{
  "arch": "caformer",
  "model": "self-supervised image encoder",
  "dataset": "microscope photos of single blood and bone marrow cells",
  "train_examples": 97085,
  "image_size": 48,
  "crop_scale_min": 0.2,
  "horizontal_flip": true,
  "color_jitter": 0.4,
  "method": "vicreg",
  "norm": "layernorm",
  "norm_position": "pre",
  "hidden_act": "quick_gelu",
  "mlp_ratio": 4,
  "head_dim": 64,
  "fused_qkv": false,
  "qk_norm": false,
  "parallel_block": false,
  "inner_norm": false,
  "patch_size": [2, 2],
  "depths": [2, 3, 4, 2],
  "widths": [48, 96, 192, 384],
  "kernel_size": 7,
  "projector_hidden": 1024,
  "projector_out": 1024,
  "projector_hidden_layers": 1,
  "init": "torch_default",
  "residual_init": "none",
  "optimizer": "adamw",
  "learning_rate": 0.0012,
  "beta1": 0.9,
  "beta2": 0.999,
  "eps": 1e-06,
  "max_grad_norm": 5.0,
  "adaptive_grad_clip": 0.02,
  "ema_decay": 0.99,
  "max_steps": 6800,
  "batch_size": 256,
  "epochs": 17.9,
  "lr_schedule": "linear",
  "final_lr_fraction": 0.05,
  "warmup_steps": 680,
  "weight_decay": 0.0
}
Rows from block 6 of a small self-supervised image encoder, named by matrix and row number. Rows with one number belong to one neuron. Each number is 500 + 50 x the weight over its row's rms, rounded and kept within 0 to 999. All counts start at 0. Numbers have three digits each. After the name is the row's rms in percent of the matrix's.
After each neuron's rows are labels from the 100 images, of 14848, where the neuron reaches its highest value: "strongest on" is what is common among them; "colour at peak" is the nearest of a few named colours to the mean colour under the peak. Only what is clearly more common there than usual is listed. The data: microscope photos of single blood and bone marrow cells. In brackets: how many of the 100, against the usual share in percent.
# fc1: MLP up (model.blocks.6.mlp.fc1.weight, 768x192), inputs 0-63
# fc2: MLP down (model.blocks.6.mlp.fc2.weight, 192x768, transposed), outputs 0-63

fc1.762 102:542394463433455482536493537561513559558521466495476521454550544411452481436473516470478495581431466493427488524521550553527601512588452491612485533543438423475439555446521558474486455484517471
fc2.762 098:421507465518519538529532475460525494484501567542520558518456324508518529527555455491437421449723497604441531524444599434388470491436477410425523459472499529438572452536526422460498433459579490
strongest on: cell type: promyelocyte (31 vs 6.4)
colour at peak: purple (62 vs 22.8)

fc1.251 117:492447492420438471557441526525523550536584463493548501488537422555542463410405523426415472476527502489591482594495527455472402464458547504497433487468404457566471568522473567596509558478478464
fc2.251 129:527388482536573478647499606469413491472539542540525500500516490511378441486406523532507439546530458534472511438513534573509576577485521662430455511525451493443405468523574441456482467520569467
strongest on: cell type: proerythroblast (29 vs 1.5)
colour at peak: blue (29 vs 7.7)

fc1.135 118:462513565504539544545441537483524452521512476484555565498556391465522475463443482511403463444571522440506405561516587422498477505452514525437451517520507559535457451585520458481584502492498440
fc2.135 130:496499532621480509458513509454516611426531483600460569447452437518510372550517532521580477479444534553432508596670529470558551506449443508507488449497461511509497485436546526506466503519530530
strongest on: cell type: promyelocyte (26 vs 6.4)
colour at peak: grey (47 vs 22.7)

fc1.16 098:534541437465445509535488507485517535473566541458509471467470431473508362405553503517501548516524473575475493609547543579499479443502562477441514545480430472506527401505618504528515403452545537
fc2.16 110:485542576582526464482458443469380476492533530544426392566515442499481494481430470456473605456490529536551567467444562401569467532414474475522519462523539511486532505517558538488506455540551476
strongest on: cell type: proerythroblast (33 vs 1.5); cell type: promyelocyte (33 vs 6.4)
colour at peak: blue (59 vs 7.7)

fc1.749 117:528510544497448438526497524514527611520451469446591530483472500494450486482571456453529545524531535558495457518541510543385517461551615498516495636467487522552502541487476551508541477529655565
fc2.749 126:506437458597501534546503541420514513441512491540457456485476390503417471457499436549531517450522546476474438551587503464545545525506461567455620491459522395486491476501518447424533430510518444
strongest on: cell type: blast (28 vs 6.1)
colour at peak: grey (72 vs 22.7)

fc1.503 102:494500540514465565481449538498555465502467350443462446578481529458534507403434496465508515544443585508497576481590484534536558436539443609515487485592564443500491469575547554455567548566507484
fc2.503 100:473465451475450524477434384540564537521449505467571528472564557446465488389516451499442568498546473521630460500489427618569384549519414495506442569465398483537587569481470522469440533454490492
strongest on: cell type: artefact (28 vs 9.8)
colour at peak: white (52 vs 20.3)

fc1.445 098:440522561486516471497467495548589544460494456482470567562606448491515428521519516547527496548475564455612505531456492440497430473497475561526395527572475440509399515493490462533423444551480460
fc2.445 114:558549588499513545484511511483488563495498526563553500545492542594435496518470474509487479473524433515441555454508542585479454500451553454427579491388534554467539510499478585498518541471576462
strongest on: cell type: artefact (36 vs 9.8)
colour at peak: white (55 vs 20.3)

fc1.13 115:511450422468583490491467382595525521509446386471599524542562482372526459501503490545584605527503515496565508551464481522549464464580598545540455554525501501547437482534492520457557491504480535
fc2.13 118:608449483496506550466543546475566589465470496421534475554447518491469472419591403472530543471490538447477484515553403466519533459487522479477573529534467508459468459441598430566466503538553521
strongest on: cell type: artefact (33 vs 9.8); cell type: blast (25 vs 6.1)
colour at peak: purple (46 vs 22.8)

fc1.226 103:594508518476449509537492579413587566493581437494558442442494527554404539497474563412515518557455554510540505491556568549490517419465379533433555416411525426571466485498541507472464483508575454
fc2.226 089:543560425460568467468490493515524554486490426482515458492482511514545535421511421420541560447548492435506483493506526536478557466589451608580469548521462528528437433533562520532384504465575555
strongest on: cell type: promyelocyte (36 vs 6.4)
colour at peak: purple (64 vs 22.8); blue (25 vs 7.7)

fc1.427 096:509444510541506573536407508405526447502548584444486455494502487556429451468450477501410538466517424594502384566558587489495493548464498529473555496578400499554465524457618501556482521490563528
fc2.427 108:495411640530451467544432446495532539511582477437553533495555484528559453503473367489508523409497429460578596455482460457468522421431535500470452502583513495447518394486525497466441463604514552
strongest on: cell type: blast (28 vs 6.1)
colour at peak: blue (52 vs 7.7)

fc1.466 092:424410502560396422503501558481448610523568549495542530417565488603550420432482450500469531508527494508483472548551534394618439514497557450407519507556448461583479486450426542507501483505462454
fc2.466 083:534506523528492436529424541595582483478607470510624548417605545474546489517491585481440449524499513537502506403483443489515502488572522581477498492533564554515597513572376450489521528469497459
strongest on: cell type: lymphocyte (35 vs 15.2)
colour at peak: blue (63 vs 7.7)

fc1.721 108:506576424596544525425450516406490489384529550537482516615549426549457432532455533507464486507489559459428446499497577465490578503486526516580485471521492368453417449540563535473470532598571551
fc2.721 127:551436528496505496492495514632492500538533571489474525558529537400443441551498599567490507517425529504449526514484479502566534583577509524423522489513520542501596413533460570559437506471477559
strongest on: cell type: erythroblast (78 vs 14.3)
colour at peak: grey (53 vs 22.7)

fc1.178 099:534511494549532495447505565457554555462563498492402647610467506505379366508479566481442469517597534543478511436535546442563583497469532551487525524558472452445470479548588460492522594499526534
fc2.178 097:507443576519518462537451474542468487513564561555427517544567470442569438549487536584458474473535532535462569520446536411568473398377546500543502453502503501440534471531584547602448552490486516
strongest on: cell type: artefact (30 vs 9.8); cell type: promyelocyte (28 vs 6.4)
colour at peak: purple (67 vs 22.8)

fc1.532 108:507494494495455427564488477550552471497489503438503543465538308459447476477525511449549478557454503505617463549458560478550557496530480493475475484649450414546459552513489445440499435439504486
fc2.532 120:511460487449455520470506459467476505549445452517549607492537585492466450448514566605474510531520491570552503509417467490438453506556538533482505582467418464458480514550507453417592564541473558
strongest on: cell type: blast (27 vs 6.1)
colour at peak: grey (66 vs 22.7)

fc1.739 138:570564472428533470561544497509481515505515481528554482503491421547488479377396610455454531569484504462501490562589548416540492489410451519511464455483440396470442466566501543575455566463440432
fc2.739 138:502428490500577388653536549563481440460502569537501502545438459508584511473517411509514468475426409506472531440522542485469527484519424586512456513525511403424495458454590534488492500504541521
strongest on: cell type: blast (28 vs 6.1)
colour at peak: purple (55 vs 22.8); blue (42 vs 7.7)

fc1.232 096:433532502571535433536471511509513565532562424542555541534491456509594455401552524561458475499544556509470403521542523521548548418478496484520524525498554434502497490555439555502532563611526553
fc2.232 097:406536448449536475447562475534501448497508572589460512535437524436453507580452515520519442430551440508543511444475493448538523433487573505483452563485334550408491478584570513548503496447459460
strongest on: cell type: plasma cell (33 vs 3.6)
colour at peak: blue (26 vs 7.7)

fc1.173 099:545533432465482549474504522490479573588482553485457434460546396524483466443551459456504448580551478535398438527635453521447516451491590550518556404495519507589427542521538556508501484522508410
fc2.173 083:505505408447577558488518486528577452403512493567479534513538503502471517393445537519516579502470547489587438525510470466480435588520489529531479583517470516579556488542429483547476564456447394
strongest on: cell type: blast (27 vs 6.1)
colour at peak: purple (58 vs 22.8)

fc1.54 102:601451490477415511526490545488545477555548487499517444465508477496463478404426592430486442538440501459544532529609482458514476589594484541492507404471424448498541548573507523447491526463398501
fc2.54 096:623491535446490510569491516492431509521469471463554554441530521539535515453448488454520506585500396553385616547435454536394507483525635554448476443551546543545436439517558487540555461553541517
strongest on: cell type: promyelocyte (30 vs 6.4)
colour at peak: purple (57 vs 22.8)

fc1.649 105:467585515508509529515497510465448505499523452429520468534515555597463519497595483443509440531509489578499509443532454503420462514525503605460525516590567542544419578568551443452501525574569444
fc2.649 114:542461521493533562494439511531508461487499547510492475474514481511548511588491479477468375429587529536518467505499498417486401445502496465441461463447549527572498481516512457582484458449430527
strongest on: smear: peripheral blood (39 vs 16.2)
colour at peak: white (80 vs 20.3)

fc1.117 112:563440526436481502541442448472527554528560478521469503493475418499428489442403619379500560548466611467515518598555600483516445493547466525529528450570463445466436435497527504457492443463515488
fc2.117 112:543484442528501522572505609563425474444482441537529498458429465525594530378504456458534428554532398484505561533469482588332514505469571506474511484500521499568477480502565498575418453509550490
strongest on: cell type: proerythroblast (27 vs 1.5)
colour at peak: purple (50 vs 22.8); blue (38 vs 7.7)

fc1.481 111:550511526476489541530448502489583485451544427402560547483506501499604513474476566420525460431527493477507541507438438400451520498457469540522530414451433422451541610429629437503489475512542524
fc2.481 126:565525441428548443409469529513403448507532500496494421457476546500509569490461570415525566524521528499532418469524401546504457509619561450487539556512512570565507528482488558627595527432478477
strongest on: cell type: band neutrophil (33 vs 5.6)
colour at peak: purple (61 vs 22.8)

fc1.607 084:478586537549398529497467585427497513505547468519489484556535477562544470527465538489440488528396520454502464497502513526502571459516607536552453527531524520519460524532592540504433481544481544
fc2.607 059:532479551525522546425453556570560527479583403492451495527459536495515434435458487491519504546573496507489543554579480472543484463509454520447475493483494367455480485520549491500423504522430569
strongest on: cell type: erythroblast (49 vs 14.3)
colour at peak: white (62 vs 20.3)

fc1.189 100:591578440389482562472452479493489539521514541498494539423498444579539469488518557392478514506580447607436554538645528513489494543438515543536429420472604512558490498533469513482508459430456436
fc2.189 095:492439482451540551482480515467484382508443438531459494509460498451527516512486475535589545487477588456557461488453484412469505488498519394514537465543421484471594444503496546526515540483492453
strongest on: cell type: plasma cell (25 vs 3.6)
colour at peak: purple (49 vs 22.8); blue (25 vs 7.7)

fc1.204 097:521509514505510533524562574387464527461533524398468462613502486468467465533474535525569547430533543528470539466502533402540608542443455586534496623532476445508412493545514497487613463491486428
fc2.204 122:474437548475488462475481423538520534569489425478616523474565551505559484427443477533420482441478454453644417548424490468540382521565447481468469549539465484547551520465473477520490568507454547
strongest on: cell type: lymphocyte (50 vs 15.2)
colour at peak: pink (54 vs 25.2)

fc1.55 118:551428574484461459504487506449531526505507456426480512600497421479499498485515473438488475564468556507503530506557459445467511457526489593446509536562474471513468522593563561537416523509481576
fc2.55 129:632538593392562418518500490567511588443547477590523573561493520476495509460501507539440497442460413538520573526409481647496432497479431471502452506501488510422546403529461508524451573448508526
strongest on: cell type: artefact (63 vs 9.8)
colour at peak: white (56 vs 20.3)

fc1.125 097:473574559512460527478501491434404614507533470418573554545595433472549491483461523535433486523427534540500507472451564506588474542435465577599493478481462413505469549526500543523518514496520484
fc2.125 101:504517526478554566442527438547461603532521487599465515548468543520543492439502489501426479487430534494430448524473444589524480558516571455439500526439536528504620543477537468621465602401479537
strongest on: cell type: lymphocyte (70 vs 15.2)
colour at peak: white (80 vs 20.3)

fc1.175 096:494519463442392502506357486582473500509444458534460509435460506525560466465503497442443554523545401560525513445457446474420366506560586455451490470516581605508532574456551528474510539488550464
fc2.175 090:478482544445528521425446417404525481463477432513531475573472500498563524566487492497496595450472578488622407494501450475482458453507477230526465554567491421458569579500510499459496598539468524
strongest on: cell type: promyelocyte (26 vs 6.4)
colour at peak: blue (60 vs 7.7)

fc1.766 100:534562486558570473452542467416448523497447559477488541510517504471382467525563579473560471540529530563493426509647548527508480504532542516553462527481530488533482520480611437472507376436561478
fc2.766 101:565385499519449483458490547542458448569518547573463529504499407479559477452500425506553454549499503529474545490515504424506514567500515473391524446549521524556510580495480500542605450436462511
strongest on: cell type: artefact (25 vs 9.8)
colour at peak: grey (58 vs 22.7)

fc1.256 091:503488527541394529458473452615504486555543417538547438516555526542511499532455510545454561597508529556495487464583498500537521442486564486497467510496431418543471598523468458586442561581470557
fc2.256 079:530542530490555415579484428458425462481464445501551485537447511504518497595467479470535429480429419460554494511460490426448486481575451509466502539484449474436435553500481460499550407582468579
strongest on: cell type: promyelocyte (29 vs 6.4)
colour at peak: blue (47 vs 7.7); purple (46 vs 22.8)

fc1.24 100:510520577545470475439448445454472532565540397470616550513601480441581565496492466550502566483528488462556532453452433453479507492533499585574541545470490460536543475534500536465513474576462550
fc2.24 105:515487400465525604438489550509405535475441454516461440545451574461504554450479431466579520506559479490514541540392469493468389529544507509518519518427470468567429474542508476489484465452528414
strongest on: cell type: myeloblast (25 vs 1.9)
colour at peak: white (95 vs 20.3)

fc1.323 106:555435484437433553551386525563435465546519529465559495506460491451434530461507465453486498531555439590480492467550489480428408559543535466491546434542512534500543571539565530538530466509465472
fc2.323 113:483489652499416529430437488454532479509551482476551486536554542550599551527488437482481520424519454504554492426472490460427458529482483352533536510552538506515548578470458605493477603562539494
strongest on: cell type: lymphocyte (39 vs 15.2)
colour at peak: purple (72 vs 22.8)

fc1.281 086:450547540573454518503479505519611518573515527459581483452587408542605465439444515518422447596477454469492523484534545546459469539403558522528478429487459488561456471500517541448414458570488607
fc2.281 073:432535417568529486606588540444445596524395507564464458464537479446468524521538529589519478525449508443423532546504527521619537470465547547424443489475463479500517507544595550480530481486507476
strongest on: smear: peripheral blood (91 vs 16.2)
colour at peak: white (95 vs 20.3)

fc1.76 095:520541521521453482518382554453441468501543472480435516510536456463401499655497495456484555465533549562464500441629492565545512564520449526603553533505600487445538553502477597481508587496443477
fc2.76 099:532401476563483468460520503388402497444484490501484519546517494545549469402573442498530540423530503583419498611512536477516505475540590502508534352522444507450507376515614447535569497506553462
strongest on: cell type: lymphocyte (66 vs 15.2)
colour at peak: blue (35 vs 7.7)

fc1.126 091:573543512490399509568514420507488452477511502447479527548522431540405511567537527464521512468511456460557441464545525471509520569505418576509502532450512452526440544541520541522442547421437446
fc2.126 083:452498542545477605602435510488476547457481517536492595474469405542515463556528532512491441534600478545443602567525523453452508466340581489440552406464528544484437444517505397420530537591555504
strongest on: smear: peripheral blood (73 vs 16.2); cell type: erythroblast (52 vs 14.3)
colour at peak: white (77 vs 20.3)

fc1.652 101:489472563512549495476474491509519516512607434472532468481511480452416402503431519420573505461431539449501448554466475426541558522565428566423457541480495438537395503510524449468586530449476533
fc2.652 106:546564513476509433593484557487496537447534564457449480493477437569564521467632459507540497534456487541473604475473487517507493523464517631562454419510514454554464488485527540503435386564507564
strongest on: cell type: segmented neutrophil (45 vs 20)
colour at peak: purple (54 vs 22.8)

fc1.263 097:454502500533509511506481549479508570428473439485459544625515474523392360537534588410461453456498546583535506475514586459561462497487542576540530493572536393504454499502535477500506577471502475
fc2.263 099:566434546569495455480516492537400455461584519487374444571521561407555521561474475561465516572461511496433550433438496402587614470451513573505513474556590561559424478527555491490416530523570506
strongest on: cell type: artefact (49 vs 9.8)
colour at peak: purple (60 vs 22.8); blue (30 vs 7.7)

fc1.149 127:578558544442510520481477473520495613498564410560529565467469544535577463363407590374437550550457493521482530491546537544524506487449470543513449491527457497547495481591551574580424580514440479
fc2.149 130:472439398542587451596518540527461425537496549526487486497408402530513499517531448551542476523485416474477561495553556475512553536529464534460483489471449454466500482476503526475561438465581559
strongest on: cell type: proerythroblast (28 vs 1.5)
colour at peak: blue (61 vs 7.7)

fc1.724 092:508538427442463497460433525523566539528585454498486412511529536542451478539523496481523485497471606477461550555588537602579457553570511527459505543442575444535481473583480540573412518502442555
fc2.724 078:542501459496548473493568502457421546563465369527577543471436404469534480405491531512474451456541371476536411577469495498469475511477584430497472466513472513469530496524556528538561563429598449
strongest on: cell type: plasma cell (27 vs 3.6)
colour at peak: blue (59 vs 7.7)

fc1.184 091:557401514539429485489422533543474505510510452497593565433511447405525426515495485467508538524477484450515433516454509511480475601569482507540546450492513453539496536556495529493479510489452549
fc2.184 091:531547519401521549505484467517589381476460498475535449538532556554520583552483579500487577436497422466554516443495450562458524416477457427485489586507497508516555545548398571574537586556499533
strongest on: cell type: segmented neutrophil (42 vs 20)
colour at peak: blue (43 vs 7.7); black (27 vs 0.6)

fc1.728 111:578526493456535469492479510482412593495501514432454581474508559476475419556527530506546528625479532563598510510488456453484470560537495507566548484521466522575425505484421482505571563485570578
fc2.728 109:566492570546468535494444541427546521584527462469483538458465393463508441479473404547539504540495536540508535570484477499524488438470525433428518482447505393462612548462584506406565501519515543
strongest on: cell type: segmented neutrophil (48 vs 20)
colour at peak: purple (67 vs 22.8); blue (29 vs 7.7)

fc1.301 094:561484411472488488576492453422477443513595538449617590603610439461563443472485463523530478548459386552570443470539567533443411444500545467519474477439451527581470511600552469388474548521523519
fc2.301 096:441460526429481503496484500478594513460495512571446526444532471527555474517549599503425469609502513540475477520393529464486467544494460516525458458612510399491569476492369551483424583563547427
strongest on: cell type: blast (33 vs 6.1)
colour at peak: purple (59 vs 22.8)

fc1.258 102:576459424462442545450437523468505563554464527445455488528447553446355483472506550540464467422564557489507533488530511524489496548526524577471509551538492526464396546555566515526528540518507486
fc2.258 108:513512526515499489436414457471515577492520412433547527538641502496542480450457421562488494497493454479541544546476453578494499418399546473498552509525535519445464569499497507449499629513487505
strongest on: cell type: erythroblast (45 vs 14.3)
colour at peak: purple (67 vs 22.8); blue (31 vs 7.7)

fc1.451 082:463456425555543426512484519460538455517556493527545520612560449455436503426490506470492538559584421506454479484533514514485539476518501453524470470598483448490514543527537562531447520557492354
fc2.451 077:532469588467516473459461525544522488462589534563472490551482487488578465594494437440445601434423501482472625419576535424520554459499479586553469404496608535468519444416500569514511555591524525
strongest on: cell type: blast (27 vs 6.1)
colour at peak: purple (59 vs 22.8); blue (31 vs 7.7)

fc1.134 119:484467490566481566437509522479478523544497480492489461568503468513409434542525390507577457492494511500457416488395500539562495497590467483436521525575533549486466571393510425479517427522610514
fc2.134 114:522463468478530437478502566420585542507477589519484505454480456553618463462511516448508409511439487550387497509623508369559566534586454581473488500535566431475454458434508493500460466480553545
strongest on: cell type: eosinophil (28 vs 4.2)
colour at peak: grey (46 vs 22.7)

fc1.536 119:553475484506451501561546542460493522500537523432514446577507487439412498490447534536443480499507502503429511489563463585521518562493434563420380561545607483490436507590478508567502578474521554
fc2.536 119:526386479529554470533519519535446490541482425497505481518544533435439450468526489645531570432470517468574512643474466509541439443499548483541532568565477512411576486441542500518489623427526530
strongest on: cell type: erythroblast (48 vs 14.3)
colour at peak: purple (51 vs 22.8)

fc1.398 078:563553475571538439352516459412483440451550504525500521597542477493440445505561491488612513488564502472442465536482466504534440452504452555536547456458515478500410462486549523512529437562504467
fc2.398 068:419402541539515421555667487480489479524451477517520450446457493568536473464444481568534494432508506385502434473564474474480543541600508594531436540562449465549529499505508573474589529577512574
strongest on: cell type: erythroblast (43 vs 14.3)
colour at peak: grey (55 vs 22.7)

fc1.384 100:425486482451466503407480522544506503519578516425550466536550471490471463512461531482574502565486536534577447564429370530486429507643609478495440490479391507596500568505434409486473500476408477
fc2.384 102:499540462576487567492569447498519521520436426521462525520419542447406439616485482570539461519471610544544507470521486439503483536473473509462575510541533471455589479500520506409560602552555563
strongest on: cell type: promyelocyte (48 vs 6.4)
colour at peak: blue (59 vs 7.7)

fc1.86 074:486436588446419507441400501464561499419496480501543528501457430553474542524566491465478581477564469572478487502498497556432423580497571540427413491494509543556459475566611534507491544480514479
fc2.86 062:532558502450482425559388470471517527475543518501571503508519574513593481480517417581544543482490477513513563511464507594450468535460526516496461533481564483396430458479540573489456456482466608
strongest on: cell type: blast (28 vs 6.1); cell type: promyelocyte (25 vs 6.4)
colour at peak: purple (63 vs 22.8); blue (34 vs 7.7)

fc1.347 103:477544520434437557556447548575509444482472529424634508536568601448499508481529548494448430566521510435570512430477369533501562543463469519519560448473480462512498554514512551464522534464424432
fc2.347 111:454447518565470487456409527530413523476449471541456495500523410575513491484557457538460516494553496531421477523480652445519494457523543522525558425497551444530569525540483510531437522504437438
strongest on: smear: peripheral blood (45 vs 16.2)
colour at peak: white (45 vs 20.3)

fc1.408 092:602490513545486508503454502461402555460571567439479514526513604474464508493463553492461509456500544453563430572486600509566506486490519478501419500470544505532453436500609516493397555425458511
fc2.408 077:570488552480557466445487561559586537535580453464566597460543437479556499461555499485473538492546509631425562483538559431468495488362488533508570538505490562478551484463541445529561555491585515
strongest on: cell type: promyelocyte (27 vs 6.4)
colour at peak: blue (41 vs 7.7)